Weights of a small image classifier.
Training: adamw at rate 0.0014, 12400 steps, held-out accuracy 84%.
Rows from block 6 of a small image classifier, named by matrix and row number. Rows with one number belong to one neuron. Each number is 128 + 32 x the weight over its row's rms, rounded and kept within 0 to 255. All counts start at 0. Numbers have three digits each.
After each neuron's rows are labels from the 100 images, of 14848, where the neuron reaches its highest value: "top examples" is what is common among them. Only what is clearly more common there than usual is listed. The data: photos of plants, animals and fungi (iNaturalist). In brackets: how many of the 100.
# fc1: MLP up (model.blocks.6.mlp.fc1.weight, 192x96), inputs 0-95
# fc2: MLP down (model.blocks.6.mlp.fc2.weight, 96x192, transposed), outputs 0-95

fc1.124:150006163156114139151117140164115166096092132101116115169167091152046153148107179070115092155098132129111140112126113150126150195154106144124153093188115180102086124134166150149166138157096172123130111155108164146135087084142105179118116133135165122138179143085144069136101125123070140108
fc2.124:107085148136123122160117161149142090094081152100129040122135154140094163134118141155191100135075181150115186094087133134115194178149142116148141083125102092121108145129146083173090106145102179120116172149120123141164109080130119050149103159138138048147149144115155053143133110110166139172
top examples: phylum Arthropoda (75); class Insecta (73); order Hymenoptera (26)

fc1.105:112119150156098147185200098216107119175097146140144148134125114146075109123096127090147134121041132106070157128078141167113117168148162139138132121130124128101145127165188081114169111154138156151168123119134140121122104121109076124071038122093119158154132122101135035147107131143085105165
fc2.105:109107111137162160091072163085076154144136116113097161143191120147167135127214124155100159118157075167119082096172134076140161127134131178173185147184127158152129060099065150101143131124129131084081128144093147115123132091138167175081187153168135154112136107148122118178153125084108113120
top examples: phylum Arthropoda (65)

fc1.188:091121106119148131136121113211050133183142148153122161110104150151103078133150212102088155120141124079113120140132129087124163197142111159088135076137101138137176104114119063150144117152125154171129129095109126148134088135205119160062110115128147177100133090069122054148147164152110144135
fc2.188:151126152102089146187096103126030145103094151132133118155165143098088163144130153133106173069094058145120127121133074136120098101146092154152124080155144117113115158145129114166127196095130170124130137091129132093105194096137112117099255133109116164144171119101142137149099146109107095150
top examples: phylum Tracheophyta (27); kingdom Plantae (27)

fc1.18:155093134150135130139106121173202102149147149145182083090088144126070101143088127086146087097105159105167087169140179193145099146139128108074164135153142110066104155112164135153193096140158125217211117122140111158140110135157066133112069106141110133129119108139163089127109137137149117097
fc2.18:126196073134136118101084117163104165173177140149139153132093114116139162142162158131115190127124118124150115159175100122181126102104079159196143124079075115125104074124098091126151192111175132115078139135164124057062167169125082152135082130119077136126140126157151110185187133102133154131
top examples: phylum Tracheophyta (39); kingdom Plantae (39)

fc1.84:145057132129107155152179093148149149111147105108138138142148088147055144125101166057112114142092154128094132145096109134119114154130065145146156071207147185085088142173157139142110126166125134159192088171108171160145081110108137171121081137141160113148151161133101095130084114140040156144
fc2.84:077133137166150132097166186091176063130118111112178072123124112182167128113149118174161115137137166150136124085085127094150177190177183125159114111096147097107155102105117086144058069108107134107136153129115082188150083120133126082124133126102142084150103110154124099119152091091190127186
top examples: phylum Arthropoda (66); class Insecta (63)

fc1.134:163082136124163105152173131180170110161138155142172168164107133107085092095097108143145090148128138078141130103153140108091140191162134094070145133133155089095111128180181103112158078096122107098149156109116174168103143133127097125077077151135130156170105126110179068117050187154178086096
fc2.134:056157098097205118071100113121122206146160154131125097087140127152127154168134215094102123137158155130163141152112099138161168150162110120136146048092141119125129034141143107122119131131132126192128080148158085091125099158151088178145136120112125128069096111122159105134154120141083170113
top examples: phylum Tracheophyta (26); kingdom Plantae (26)

fc1.22:072080137069112217141119117189143123097146140117169179143143096134072105194132148105087149133154107091138106089110105089168165176157152146160154104199139167120152085092135105133126115153141079127225136137129141150119145071126148133067139127097123129160116091132131133117117098170129077151
fc2.22:127129098181152115148187094108178114134158123115142076139127111144122135146100122139175108119103120096111110081106084082077160163159113148096140141115152135104181157125142157078078068050124103123135139164132116215168082131062152125070189154160167131122115134164089118091096154166089161130
top examples: phylum Tracheophyta (30); kingdom Plantae (30)

fc1.95:229138160143122149115140120191150171119130183093218174127132117101105067146093152071086104087106162111146120147112162126109146094148133124128131098184098144103153140108107213142132146106113094206177122120125089155122138138142099135119165128140107124107099094111097137146065134150137079170
fc2.95:131049153162126189106051156136058167113145120115154136176147093119100087175129163128092102153126136131155072150133158132140101166160147153129122132195115186116116065126114129134161148162149110167169121103114176154103109098194111162096164121094102146139110063061083165124105132141132099127
top examples: phylum Tracheophyta (25); kingdom Plantae (25)

fc1.138:127089191136135116121140072171133130147147195149139115115136132102098054137101133122117135102095119105129126127106128156114146151181141125101131167191113145142182110106173079057147079082102094132170163132124141182122122110084099121046071123119161171135083143097114103097056180171162118113
fc2.138:141130155161157182062164165147116176154139120107143134122172094130110082172101122076041135098153130147158113177163141169157164168128130108140155123085070151117093144101109152126165140066136162162056112139157127108128114095131137149158125161064161138087091092179165091150140088073146140093
top examples: order Lepidoptera (36); phylum Tracheophyta (27); kingdom Plantae (27)

fc1.154:150105173109154135113123068138146088146109178140162151156094170111117063135090156137115098088119135070139131125152102135109165136165150091098128138152126117132145093167183115063155064101122114124194144106144127163170161131142098121063141131094153171186104127110160083097024170154173127122
fc2.154:092120133125175126066131166121113156204158125115113111093109099087127122150112159075115085170215132091186098129197163122134166166116133131146114106077109116123102084108134169125150142088190115166083097119186124137109120149178109160130103125113127107078050103154160105146171107097119150090
top examples: phylum Tracheophyta (28); kingdom Plantae (28)

fc1.158:081140113119171146133115119173109159158110175149183088159098171132136078149119171108148122118103117050142132136076147149178161138192143079102110146136073110159140109094146052126156089105083112151136179123149110157180071131123176151106108103132177161162109075089082085117104143156166106136
fc2.158:150044134088145107149137150158173121122116161151127112101118110171104110088065083099148069134131197146154149073065116146083142184132115100104142116128113121124094191144139169113148082191092142118132086152167140172148088112121103157212104134104169126107088139118188096128121112126147167103
top examples: phylum Arthropoda (85); class Insecta (83); order Lepidoptera (40); family: Nymphalidae (31)

fc1.33:176064156124142114143136112127109096146143185161134123103115132071077122160132173140155107110123183101139121116156140133099152194141119108108137173123138109114137087189156073153119104069118124131169180089150137192122137132154122142027110091095096160144077105104144111121055181168131090096
fc2.33:054137168117205116066179116098156152155182140136109116121185106105088109158089164113115148131145096118167137162146119151178149179135113121111110080086115132135103095119161130119178166086132192187086122153158128086104131161098097142155104149118168145040110101134135066109120123132105123076
top examples: phylum Tracheophyta (35); kingdom Plantae (35)