A small image classifier, trained from scratch: batches of 256, 155796 training examples.
Rows from block 8 of a small image classifier, named by matrix and row number. Rows with one number belong to one neuron. Each number is 128 + 24 x the weight over its row's rms, rounded and kept within 0 to 255. All counts start at 0.
After each neuron's rows are labels from the 100 images, of 14848, where the neuron reaches its highest value: "peak at" is the part of the image that holds the peak; "responds to" is what is common among them. Only what is clearly more common there than usual is listed. The data: photos of plants, animals and fungi (iNaturalist).
# fc1: MLP up (model.blocks.8.mlp.fc1.weight, 384x192), inputs 0-63
# fc2: MLP down (model.blocks.8.mlp.fc2.weight, 192x384, transposed), outputs 0-63

fc1.80 [126 120  91 143  95 113 149 113 138  92 107 117 143 123 147 113 164 157 135 133 137 134  87 105  96 152 158 129 164  84  92 148 126 135 105 143 146 128 171 142 130 142 137 164 120  99 153 151 102  59 125 141 142 100 126 136 127  99 135 152 137  86 115  95]
fc2.80 [127  87  98 139 139 139 141 160 133 111 131  98  82 152 160  95 125 125 140 127  90 136 120 113 147 146  81 103 158 144 153 128 151 103 125 158 111  94 118 136 115 165 149 132 133 103 178  77 146 124 175 158  91 114 135 129  99  99 150  93 138 153 122 160]
peak at: centre
responds to: kingdom Plantae; phylum Tracheophyta; class Mammalia; order Carnivora

fc1.56 [123 129 107 116 132 166  83 136 127 153 188 128 173  66 148 135 115 145 123 113 134 132 132 128 115 110 160 139 110 159  94 159 134 150 134 102 119 156 142  82 109 130 153 156  98 175 143 133 131 125  75 128 104 160 174 105  88 153 137 123 112 101  96 146]
fc2.56 [158 161 140 127 130 123 131 122 176 153 159 115  99 134 156 128 111 137 116 145 122 150 121 121 129 104 115  98 145 146 130 119 109 121 103 147  97 129 180 155 179 153 106 141 137 141 151 147 134 115 108 140 105 153 154 165 125 154 155  85 141  89  99 115]
peak at: middle left
responds to: kingdom Plantae; phylum Tracheophyta; class Magnoliopsida

fc1.315 [146  94 136 133 123 152  87 166 121 103 161 118 155  81 146 132 132 168 122 117 128 120 110 109  91  92 170 118 103 135  87 160 137 137 131 111 160 118 155 117 124 115 134 157 102 122 176 118 126  92  80 156 129 149 164 134 113 144 143 151 105 138 111 147]
fc2.315 [140 124 154 174 114  97 109 164 187 166 154 144 115 120 173 148 110 126  86 141 144 171 114 106 138 101 126  69 135 135 159 138 126 149  90 124 119 115 240 144 172 174  96 118 123 142 121 108 103 142 160 128 140 127 136 133 120 125 158 117 146 119 106  80]
peak at: middle left
responds to: kingdom Plantae; phylum Tracheophyta; class Magnoliopsida

fc1.240 [119 143 128 101  95 107  87 101 128 136 146 137 125  71 142 159 123 107 125 129 130 122  72 125 134 151 156 146 121 120 128 146 126 175 120  86 131 110 175 117 129 104 142 143  75 136 174 151 124 103  92 121 160 134 146 156 128 112 118 124 122 138 124 114]
fc2.240 [157  74 113 115  86 148 117 113 117 129 120 132 121 103 149 112 118 156 105 106  98  79 112 119 149 105 144 124 142 151 115 141 177 128 127 122 148 151 184 157  77 148 104 152 149 128 149  85  88 157 128 155 115 113 166 132  72 108 151 161 122  97  83 115]
peak at: middle left
responds to: kingdom Plantae; phylum Tracheophyta; class Magnoliopsida

fc1.20 [121 140 163 130 127 126 101 125 122 154 165 148 110  82 110 158  98 125 121 122 144 156 160 143 133 167  98 144  70 106 175 139 121 139 110 115 133  95 121 126 113  99 155 114  83 126 132 132 174 121 129 120 180 115 150 109 138 129  66 121 157 164 132 122]
fc2.20 [114 114 128 137 142 137 131 142 133 130 170 130 119 131 159 130 136 132 146 129 146 138 117 127 138 132 135 127 125 137 133 124 122  94 124 141 133 124   0 144 113  92 138 129 126 129 171 113 116 131 120 113 112 139 149 130 100 119 115 139 115 156 118 191]
peak at: top right
responds to: phylum Tracheophyta; kingdom Plantae

fc1.98 [173 102  88  95  92 119 118 105  94 140 145 170 106  70  92 156 137 125 135  96 134 125 114 119 145  85 149 123 121  75 145 126 124 148 128 113 120 177 152  81  74 140 116 117 147 150 128 126 133 129 128 127 134 116 163 153 138 124 145 141 127 114 136  98]
fc2.98 [150 139 139  93 128 133 141 145 109 153 157  68  68 106  94 142 120 121 100 129 118  89 139 144 141 136 125 137 120 141 115  94 147 139 114 142 138 126 149 117 131 145 115 133 162 157  95 125 120 179  84 142 127 142  77 112 157  97 116 109 155 140 138 148]
peak at: bottom left
responds to: class Insecta; phylum Arthropoda; order Lepidoptera; family: Nymphalidae

fc1.216 [101 119 111 137  59 115 103 129 118  86 101 126 145 124 151 122 185 130 154 130 162 112 129 113 129 128 148 191 125 100  85 158 143 146 156 117 139 156 148 128  84 114 155 197 149 139 107 126 123 114 104  93 122 166 129 128 102 133 119 177 122 135  75 115]
fc2.216 [155 118 137 143 116 126 107 127 146 111 151  77 138 128 117 113 131  86 107 147 131  92 136 139 191  89 125  75 150 124 141 170 155 128 144 101 140 109 157 143 128 150 134 104 131 128 142  55 108 135 130 144 123 101 126 116  93 134 131 131 130 168  77 150]
peak at: top centre
responds to: kingdom Plantae; phylum Tracheophyta; class Magnoliopsida

fc1.273 [144 102 109 107 104 134 103  98 108 109 111 146 146  97 149 132 125 162 108  93 118 123 166 139 153 147 130 131 130 152  89 160 146 149 168  58 150 139 165 152  89 103 155 151 134 170 133 114 145  96  91 146  88 124 130 148  74 162 112 161 110  83 123  92]
fc2.273 [138 127 117 139 104  98 137 138 136  85 129 111 114 105 129 120  93  94 155 132  95 142 153 154 104 137 112 150 166 134  98 162  69 109 112 135 138 118  65 107 149 114 110 137 163 112 139 147 155  77  97 147 114 113 135 111 117 105 126 133 179 107 130 151]
peak at: top centre
responds to: kingdom Plantae; phylum Tracheophyta; class Magnoliopsida

fc1.234 [152 108 116  99 136 153 150 147 105 124 146 153 121 111 117 150 149 122 125 120 130 128  70 116 117 145 157 155 105 104 107 136 130 150 127 113 158 143 153 112 133 107 124 133  87 108 150 131 120  79 124 178 170 112 152 167 153  97 126 155 150 138 146 120]
fc2.234 [125 147 129 152 130  96 121 160 152 132 139  82 132 127 152 117  91 126 116 145 147 116 107 141 137  97 112 109 135 118 123 135 103 160 111  95 123 134 255 138 136 153 128  97 118 121 127 108 137 120 163 128 119 128 127 132 133 135 128 125 129 112 104  65]
peak at: middle right
responds to: kingdom Plantae; phylum Tracheophyta; class: Liliopsida; order Asparagales

fc1.169 [139 141 125 115 124 120 145 125 113 123 144 110 149 131 137 122 134 184 162 129 133 106 127 133 119 127 165 112 163 129  87 122  97 188 148 117 100 147 210 117 104 126 126 146 141 125 169 132 106 111 119 121  98 158 128 162  84 145 121 143 128 100 118  77]
fc2.169 [112 130 124 136 143 133 117 127 128 101 119 109 125 128 166 101 150  91 135 167 146 134 126 152 131 103  91 121 164 142 101 124 129 176 113 101 104 139 255 126 138 131 152 146 164 116 118 133 101 122 132 137 117 135 117 122 141 127 147 125 122 158  90  94]
peak at: centre
responds to: phylum Arthropoda

fc1.123 [124  80 136 116  86 135 132 123 102 117 110 119 119 127 119  98 147 160 153 122 124  85 140 107 128 134 192 119 139 119 106 116 128 137 150 117 120  86 162 109  71 144 179 135  94 121 180  97 110 128 138 153  95 100 164 128 126 137 110 126 145  90 126 107]
fc2.123 [152 135 115 164 154 123  84  98 146 119 145 152 135  86 139 162  84 133 126 129 128 145 147 160  86 129  98  98 145 147 138 186 104 154 126 141 135 128 215 150 106 126 123 107 140 105 155 113 131 126 112 133 115 121 126 137  92 144  98 143 171 159 103  95]
peak at: top centre
responds to: class Mammalia; order Carnivora

fc1.213 [159 134 125 113 103  96  99 120 113 159 120 136 129 102 152 147 103 126 162 119 111 135 126 168 111 128 143 109 145 137 135 135  65 162 123 118 126 116 154 114 100 110 125 162 118 138 133 166 136 138 129  94 132 130 116 130  78 141 113 122 155  96 157 112]
fc2.213 [ 87 123 144 124 116 153 118 100 124 155 113 121 108 112 137 118 124 133 100 146 173  81 109 102 162 140 107 187 115 129 148 117 137 128  90 104  82 145 136 119 119 122 124 147 144 133 111 131 138 183 100 130 124 128 186 115 127 108 133 115 114 140  95 129]
peak at: middle left
responds to: kingdom Plantae; phylum Tracheophyta; class Magnoliopsida

fc1.150 [141 110 152 108 124 150 163 120 125 102 115  85 138 123 138  85 143 170 146 153 154 114 133 106 155 117 165  97 165 116  80 119  95 188 159 128  88 147 155 109 117 100 156 130 136 124 136 111 130  79 123 149 142 143 153 188 113 118 131 149 114 100 142  82]
fc2.150 [132 151 127 158 163 171 150 115 143 122 122 139 158  99 132  93 147 146 175 169 135 124 158 146  92  80  90 144 152 113 100 172 102 144  93 114 103 138 181 153 155 112 109 123 140  98 103 110 148  79 154 135 113 131 136  94 129 115 117 148 108 117 108 104]
peak at: centre
responds to: phylum Arthropoda; class Arachnida; order Araneae

fc1.303 [141 139 193 146 154 114 129 106 141 144 140 125 116  92 120 160 110 126 147 147 128 136 108 122 110 139 132  80 110 117 146 129 111 124 142 115 111  77 130 133 151 102 133 110  86 133 197 159 128  70 146 130 154 115 163 152 155 126 120 103  90 171 152 112]
fc2.303 [145  97 144 113  94 114 113 124 116 106 103 174 134 124 122 132 132  83 184 111 120 171 172 104  86 103 168 123 132  98 156 154 134 146 142 160 149 117 143 146 130 168 116 129 133 127  96 148 115  91 137 100 136 124 137 155 104 121 140 147  85 149 129 125]
peak at: bottom centre
responds to: phylum Tracheophyta; kingdom Plantae

fc1.164 [121 172 128 109 120 124 116  68 118 133 139 110 137 120 148 135 114 114 130 169 150 137 109 173 145  97 149 150 155 123 117 117  93 198 100  79 107 159 152 111 118 126 141 169 139 137 132 136 126 115 131 117 139 141 130 171 102 140 128 122 100 147 115 108]
fc2.164 [124 119 133 145 108 125 109 119 150 115 101 106 162 123 163 140 100 124 118 150 139 143  95 106 122 149 141 138 132 117 111 146 119 185 133  99 128 134 255 153 141 128 103 117 122 125 128 139 124 120 126 128 100 111 130 157 127 124 124 143 120 128 115  53]
peak at: centre
responds to: kingdom Plantae; phylum Tracheophyta; class Magnoliopsida

fc1.364 [173 111 147  99 142 108  97  84 110 115 108 141 151  91 137 118 140 166 193 113 121 139 134 143 132 149 163 122 136 107 104 170 119 150 149 115 154 102 154 135 137 104 148 168 112 137 174 137  95  78 125 130 118 110 125 118  95 136  87 147 158  96 156 109]
fc2.364 [140 137 132 125 111 130 123 125 128 141 143 111 113  64 163 114 108 113 136 148 148 133  99 133  95 115 123 127 103 152 130 140  98 144  61 123 102 148 171 140 132 120 109 107 122 116 178 137 121 107 116 140 133 130 176 120 163 117 143 113 143 109 124 138]
peak at: top left
responds to: class Mammalia; order Carnivora; kingdom Plantae; phylum Tracheophyta

fc1.74 [130 131 179 168 131  77 147 116 156 121 123 120 143 124  82 146 114 125 174 141 157 124  84 126 108 131 143  97 152 112 138 140  69 113 136 144 106  88 126 142 162 131  88 118 139  92 186 143 107 100 168 130 134 143 128 137 132 125 113 132 138 137 164 106]
fc2.74 [194 117 126  86 148 122 154 133 114 124 104 166 121 117  66 128 139 135 137  88 125 175 146 135 117 114 132 133 123  82 133 153 105 113 150 149 172 141 132 103 122 143 110  91 137 114  97 132 137  58 146 142 165  98 122 156 151 122 106 157 178 140 153 109]
peak at: bottom centre
responds to: phylum Tracheophyta; kingdom Plantae

fc1.295 [152 152 159 151 154 125 105 118 147 156 141 104 129 105 113 173  85 135 116 142 127 114 120 129 102 135 121  84  82 127 145 124  90 119 128 126 127  72 136 139 123  94 110 106  93 135 168 157 159 106 163 121 137 115 146 131 146 107 112  96  76 168 162 136]
fc2.295 [108 101 171 129 121 121 114 100 117 105 111 195 123 122 141 130 171  97 152 135 128 145 143 112 120  98 148 159 150  82 177 143 153 144 117 116 119 135 165 149 125 146 125 161 125 130  81 141 109 127 146 103 149 118 140 132 116 132 140 131  77 140 111 114]
peak at: bottom right; bottom centre
responds to: phylum Tracheophyta; kingdom Plantae

fc1.91 [103 135  85 107 140 131 148  81  85 126 135  92 115 123 131 124 154 125 150 108 151 101  91 131 129 154 126 124 150 125 119 109 128 150 105 108  98 105 158 155 104 109 112 120 101 112 198 114 136  92 130 136 119 114 161 137 148 114 108 136 121 123 140  99]
fc2.91 [123 133 131 139  79 100 127 119 151 138 141 141 163 110 170 102 130 119 121 101 123  82 114 125  97 105  92  96 125 168 139 132 136 130 143 136 120 112 170 142 107 118 138 133 126 120 186 127  84 139 148 130 146 122 134 100 131 132 149 152 136 144 135 103]
peak at: bottom centre
responds to: class Mammalia; order Carnivora

fc1.193 [108 110 150 117  75 153 105 134 138 162 147 107 103  62 116 128  99 140 125  94 163 106 102  89 112 151 198 111 111 113 129 105 105 162 112 105 134 108 188 113  87 111 135 105  77 105 175 150 140 124 129 150 125 129 165 159 148  96 113 114 126 104 143  91]
fc2.193 [119 126 123 133 105 123 111 126 122 109 128 130 153 117 131 130 109 122 118 132 142 112 125 111 134 120 136  99 140 148 115 140 146 198 143  97 123 125 255 163 146 137 103 119 137 123 168 122 102 122 120 115 110 120 135 145 108 156 146 156 111  99 100  60]
peak at: bottom centre; bottom left
responds to: kingdom Plantae; phylum Tracheophyta; order Asparagales; family: Asparagaceae

fc1.71 [120 123  86 142 106  62 134 124 140 115 137 136 127  92 116 129 146  97 132 112 153 141  92 114 144 130 153 158 160  81 144 148  93 131 128 121  99 139 166 124  99 151  86 123 150  99 136 136 125 107 150 131 130 131 137 162 136  94 128 146 155 110 171  30]
fc2.71 [148 159 146  79 158 184 157 102  90 176 135 119 100 100  66 128 121 162 130 133 162 107 139 172 137 110 114 127 126 133 110  94 138 163 120 124 125 153 222 136 162 129 100 114 164 140 115 138 112 159  74 142 144 133 115 136 152 158  94 128 177 113 102 111]
peak at: bottom centre
responds to: phylum Arthropoda; class Insecta; order Lepidoptera

fc1.314 [135 123 165 130 144 125 110 119 125 172 141 140 127 116 113 157  89 141 115 101 138 114 129 141 111 144 123 110 105 116 138 116 110 120 128  94 122  91 144 101 115  88 132 109  76 102 200 150 132 105 138 155 161 102 181 163 158 124 102 112 118 153 148  97]
fc2.314 [114 122 158 144 112 147 100 112 123 109 103 148 132 135 129 178 156 100 162 133 144 190 179 124  92 142 150 136 124  98 136 119 131 145 107 150 111  91 150 145 159 162 123 124 131 134 112 174 111 109 115 105 138 116 134 133 122 121 143 119  93 162 127 108]
peak at: bottom left; bottom right
responds to: kingdom Plantae; phylum Tracheophyta; order Asparagales; family: Asparagaceae

fc1.127 [180 120 119  94 137 142 142 130 116 119 153 144 103 121 141 149 150 124 120 129 124 139  68 140 129 146 131 153 100  99  82 118 126 153 119 116 144 133 154 118 133 115 147 153  91 130 122 120 147  80 131 172 166 127 152 164 157 117 124 135 163 138 148 115]
fc2.127 [121 132 132 152 109  87 134 160 148 125 128  89 133 105 168 122  95 110 116 146 142 132 129 130 135  85  93 139 143 108 150 137 116 168 100  88 135 141 255 130 131 155 138 128 124 114 105 114 136 116 165 134 135 132 119 120 135 127 136 129 133 127 110  74]
peak at: middle right
responds to: phylum Tracheophyta; kingdom Plantae; class: Liliopsida; order Asparagales

fc1.336 [171 121 150  78 162 158 128 126 118 108 111  98 114 129  92 127 125 148 167 148  89 118  97 109 161 135 130 130 144 120 106 147 129 153 138 112 119 107 135 163 149  85 107 149 100 104 139 102 167 102 138 186 101 112 151 153  96 132  96 134 130 167 125 126]
fc2.336 [158 121 106 149  97 134 143 143 137 110 117 151 156  94 134 100 136 129 114 110  98  99 125 111 123  95 157 153 122 124 161 163 142 136 138 112 126 166 202 143 131 140  81 169 152  81  88 107 123 123 145 137 115 143 119 141 108 127 174 165 137 102 131 106]
peak at: top centre; top left
responds to: class Mammalia

fc1.339 [132 147 133 134 170 113  91 105 112 118 122 135 132 105  95 139 122 165 150 126 165 115 154 173 139 106 136 133 147 101 119 159  99 138 125 103 116  99 139 153 111 124 130 145 117 133 155 116 102 138 132 132  94 105 149 124 120 127  78 156 133 157 131 104]
fc2.339 [116 111 119 161 117 159  98 137 162 161 149  75 115  78 127 124 101  96 118 148 130  85  99 126 130 151 114 131 104 147 155 135 140 139  97 105 140  99 141 135 103 139 127  98 121 145 200 117 153 126 141 129 123 118 150  99 158  85 146 116  95 164  87 151]
peak at: top right
responds to: class Mammalia; order Carnivora

fc1.189 [133 130 143 136 135 133  80 144 139 132 162  79 156  91 123 152 100 162 140 103 114 125 152 112  99 123 158  90 108 155 103 111 121 133 128 115 119  66 142 138 120 123 150 103  74 124 227 133 118 109 102 153 104 121 167 162 123 145 109 104  82 150 135 120]
fc2.189 [138 120 159 168  96 113 103 114 158 136 111 181 138 128 159 139 134 117 118 141 150 125 131 119 114  92 144  92 151 106 159 161 130 141 122 120 148 138 209 140 130 147 145 150 145 153 107 158  96 109 142  77 160 134 111 126 128 141 149 123  68 115  98 104]
peak at: bottom centre
responds to: kingdom Plantae; phylum Tracheophyta; order Asparagales; family: Asparagaceae

fc1.67 [152  92 142 148  95  90 120 126 105 122 108 116 144 112 150 112 146 181 165 114 164 105 164 139 109  97 147  93 131 118 130 170 119 116 132 122 123  91 136 129  89 146 158 170 109 123 159  86 123 116 140 111 110 126 140 111 116 116  95 149 155 100 113 127]
fc2.67 [138  90  96 143 125 158 105 152 134 137 118 103 143  90 115 122  95 120 120 111 105 103 125  99 112  91 147  89 125 143 143 155 159 164 128  96 156 127 223 115  83 132 113  98 149 129 167 116 135 113 112 133 112 127 164 119  99 125 182 139 105 135 123 116]
peak at: top centre
responds to: class Mammalia; order Carnivora

fc1.195 [161 157 134 134 102  86  89 106 124 155 130 163 130 122 114 144 108 140 122 124 144 130 131 173 155  81 151 105 161 105 142 121  95 144 133  77 146 148 142 140 100 140  94 130 148 148 133 167 103 147 122  88 163 102 110 133  96 149  98 138 148 116 107 108]
fc2.195 [ 81 116 145 118 107 157 134 127 123 149 112 117 100 129 143 114 159 128 111 143 138  70 116  80 169 157 121 159 122 126 132  93 163 140 120  89 106 105 168 105 105 120 170 137  98 156 105  96 146 171 141 141 148 111 158  97 134  87 141  87 116 164  99 112]
peak at: middle left
responds to: kingdom Plantae; phylum Tracheophyta; class Magnoliopsida

fc1.3 [124 114 118 143  79 106  71 139 116  93 141 152 153 115 128 165 132 104 131 107 134 110 124 113 139  94 159 142 110 123 118 157 154 206 124  98 155 119 165 123 119 151 112 150 131 142 142 122 107 124  99 122 135 139 124 147  74 172 115 161  98 172 119 127]
fc2.3 [133  88 123 144  81 104 116 123 154 139 165  97 131 106 173 117 118 124 108 111 112 113 124 120 150 111 144  77 129 128 132 152 161 147 123 112 133  86 206 135 104 154 127 127 102 154 168  80 109 156 123 138 131 126 156 129  78  88 152 127 110 113 113 109]
peak at: centre
responds to: kingdom Plantae; phylum Tracheophyta; class Magnoliopsida

fc1.180 [161 106 155 126 133 126 101 135 129 127 117 102 174  76  98 103 111 170 162 125 128 105 147 142 129 141 140 102 137 120 113 158  98 143 153 104 144 116 174 110 131 102 155 137  99 116 163 108 136 120 147 124 111 105 133 120 100 138  85 164 152 127 133 118]
fc2.180 [171 119 116 154 104 123 120 154 160 115 115 114 120 103 130 133 123 117 135 135 135 141  95 112  99 108 136  87 150 121 146 160 129 166 100 119 174 129 255 157 129 161 107 114 146 111 163 146  96  98  96 126 140 116 138 149 122 116 154 121 121 139 105  95]
peak at: top left
responds to: class Mammalia; order Carnivora

fc1.192 [124 120 126 129 123 140 111 151 141 159 134 103 108  84 111 166 114 146 140  89 115 148 149  98  98 157 156 128 101 117 133 111 143 126 118 118 111 102 181 123  99 112 119 115  84 105 164 162 154 127 112 167  99 132 167 162 151 120 117 108 145 125 155  97]
fc2.192 [131 135 133 159  85 110 121 109 161 125 108 149 176 113 134 155 137 159  98 123 139  85 128 116 114 133 135  95 124 129 108 141 148 139 136 110 139  93 231 171 131 132 116 140 133 149 151 141  81 118 118  94 127 111 102 115 114 137 123 152 101  83 111  49]
peak at: bottom right; bottom left
responds to: kingdom Plantae; phylum Tracheophyta; class: Liliopsida; order Asparagales

fc1.106 [133 106 123 126  79 148  82 153 102 143 168  88 149 107 147 137 127 159 134 124 138 120 156 114 121  96 169 102 119 149 106 139 144 154 117  90 142 137 151  89 102 116 153 146 101 141 172 113 117 132  89 156 120 171 178 135 107 162 129 122 114 101 104 135]
fc2.106 [125 144 138 158 112 124 132 102 153 151 161 123 121 154 152 112  82 128  98 150 124 107 115 158 152 101 150  81 140 157 123 125 111 150 110 128 106 136 196 143 151 109 121 150 139 145 150 108 109 167 101 122 108 129 116 153 103 169 152 114 131  84  99  91]
peak at: top centre
responds to: kingdom Plantae; phylum Tracheophyta; class Magnoliopsida

fc1.176 [129 116 176 112  84 136 116 107 127 137 131 121 116 101 128 139 103 135 136 137 165 112 125 135 109 118 179  92 121 123 116 106 102 158 125 124 125  82 159 119 109 125 136 108  95 119 194 157  98 109 102 129 149 105 164 151 148 116 121 102  93 107 139  93]
fc2.176 [127 122 132 125 103 130 132 136 106  76 123 107 126 135 138 121 151 108 158 142 144 143 138 129 115 129 139 102 163 145  93 132 142 187 137 126 147 120 255 152 152 167 119 125 135 129 141 130 100 107  95 123 112 135 118 161 125 140 140 128  92 121  96  85]
peak at: bottom centre
responds to: kingdom Plantae; phylum Tracheophyta; order Asparagales; family: Asparagaceae

fc1.265 [128  66 158 137 121 116 116 146 114  91 120 154 119 108 102 115 129 160 134  95 142 125 108 104 113 147 173 143 106  91 138 142 110 129 127 137 143 129 152 113 105 146 119 122 138  85 136 108 141 103 161 173 115 113 149 124 129 101 141 186 152 119 140  70]
fc2.265 [149 134 104 139 137 159 136 117 166 109 126 112 129 113 113  99 149 169 101 145 109 108 105 131 149 113 169  92 150 122 134 163 149 155 139 106  96 151 202 199 152 148 103 100 137 121 163  79 128 128 144 155  83 111 147 162  86 121 121 127 110 129 108  94]
peak at: bottom centre
responds to: phylum Tracheophyta; kingdom Plantae

fc1.28 [146 124 102  68 111 113  98 127 120 178 133 106 135  44 142  79 116 137 162 107 138 134  75 177 126 125 151 114 115 106 108 110 122 151 157 120 152 140 148 108 100 116 158 131 120 143 143 131 119 122 109 112 162  85 114 125 137 148 103 148 168 111 110 117]
fc2.28 [120  94 124 153 107 147 148 159 110  87 139  66 108 119 129 135 118  69  97 145  95  98 125 137 127 150 125 164 141 135 107 125 132 147 124 121 152 139 108  64 120 135 168 133 117  93 116 114 147 130 100 157 102 132 118  95 134  65 136 121 161 157 122 130]
peak at: top left
responds to: class Mammalia; order Carnivora

fc1.52 [133 110  94 101 144 127 155 128 130 104 114 141 150 107 151 109 162 141 173 124 134 187 130 120 106 155 199 139 148  96  75 138 122 156 159 133 129 155 151 111 108 130 151 182 137 143 116 146 113  63  96 139  98 144 128 174 110 131 117 168 131  87 150  97]
fc2.52 [ 99 132 113 146 166 106 142 156 114  84 148  94 159 140 140 116 157 110 167 144 126 122 120 113 126 136  97 139 128 130 114 136 128 160  94 129 116 109 132 141 158 112 140  96  92 107 147 132 147  85 160 130 135 144 121 105 185 108  91 156 112 150 117  85]
peak at: centre
responds to: phylum Arthropoda

fc1.66 [109 117 115 117 124 112 100  89 101 114 124  95 130 101 142 118 146 144 147 117 162 101 122 138 143 134 142 155 128  95 134 131 135 143 118  94 113  91 133 165 114 129 148 149  76 136 183 106 126 114 128 105 135 120 142 100 144 117  69 144 121 115  91 119]
fc2.66 [136 101 110 152 101 132 104 156 152 100 154 119 142  98 146 131 128 100 105 104  76 101 126  86 110 131 120  73 144 171 176 149 150 100 128 134 146 101 156 129  86 161 132 107 119 100 203 119 103 117 160 158 100 119 140 119 118  86 184 135 124 149 140 136]
peak at: top centre
responds to: class Mammalia; order Carnivora

fc1.102 [139 149 160 115 121 114  94 110 146 163 159  88 111  99 140 150  96 121 135 129 130 147 120 139 113 131 137  90  99 124 141 115  94 139 130 118 120  86 141 128 126  83 147 102  72 138 189 140 143 106 143 125 173 132 146 154 147 131  94 113  90 157 154 133]
fc2.102 [119  97 176 143  96 115 121 111 122 113 109 187 132 118 128 122 161  94 142 159 122 116 140  82 126 104 173 167 128 101 168 145 153 142 116 123 122 123 146 158 136 138 118 150 131 106  90 131 113 129 153 106 149 137 137 138 113 109 140 127  78 143 126 149]
peak at: bottom right
responds to: phylum Tracheophyta; kingdom Plantae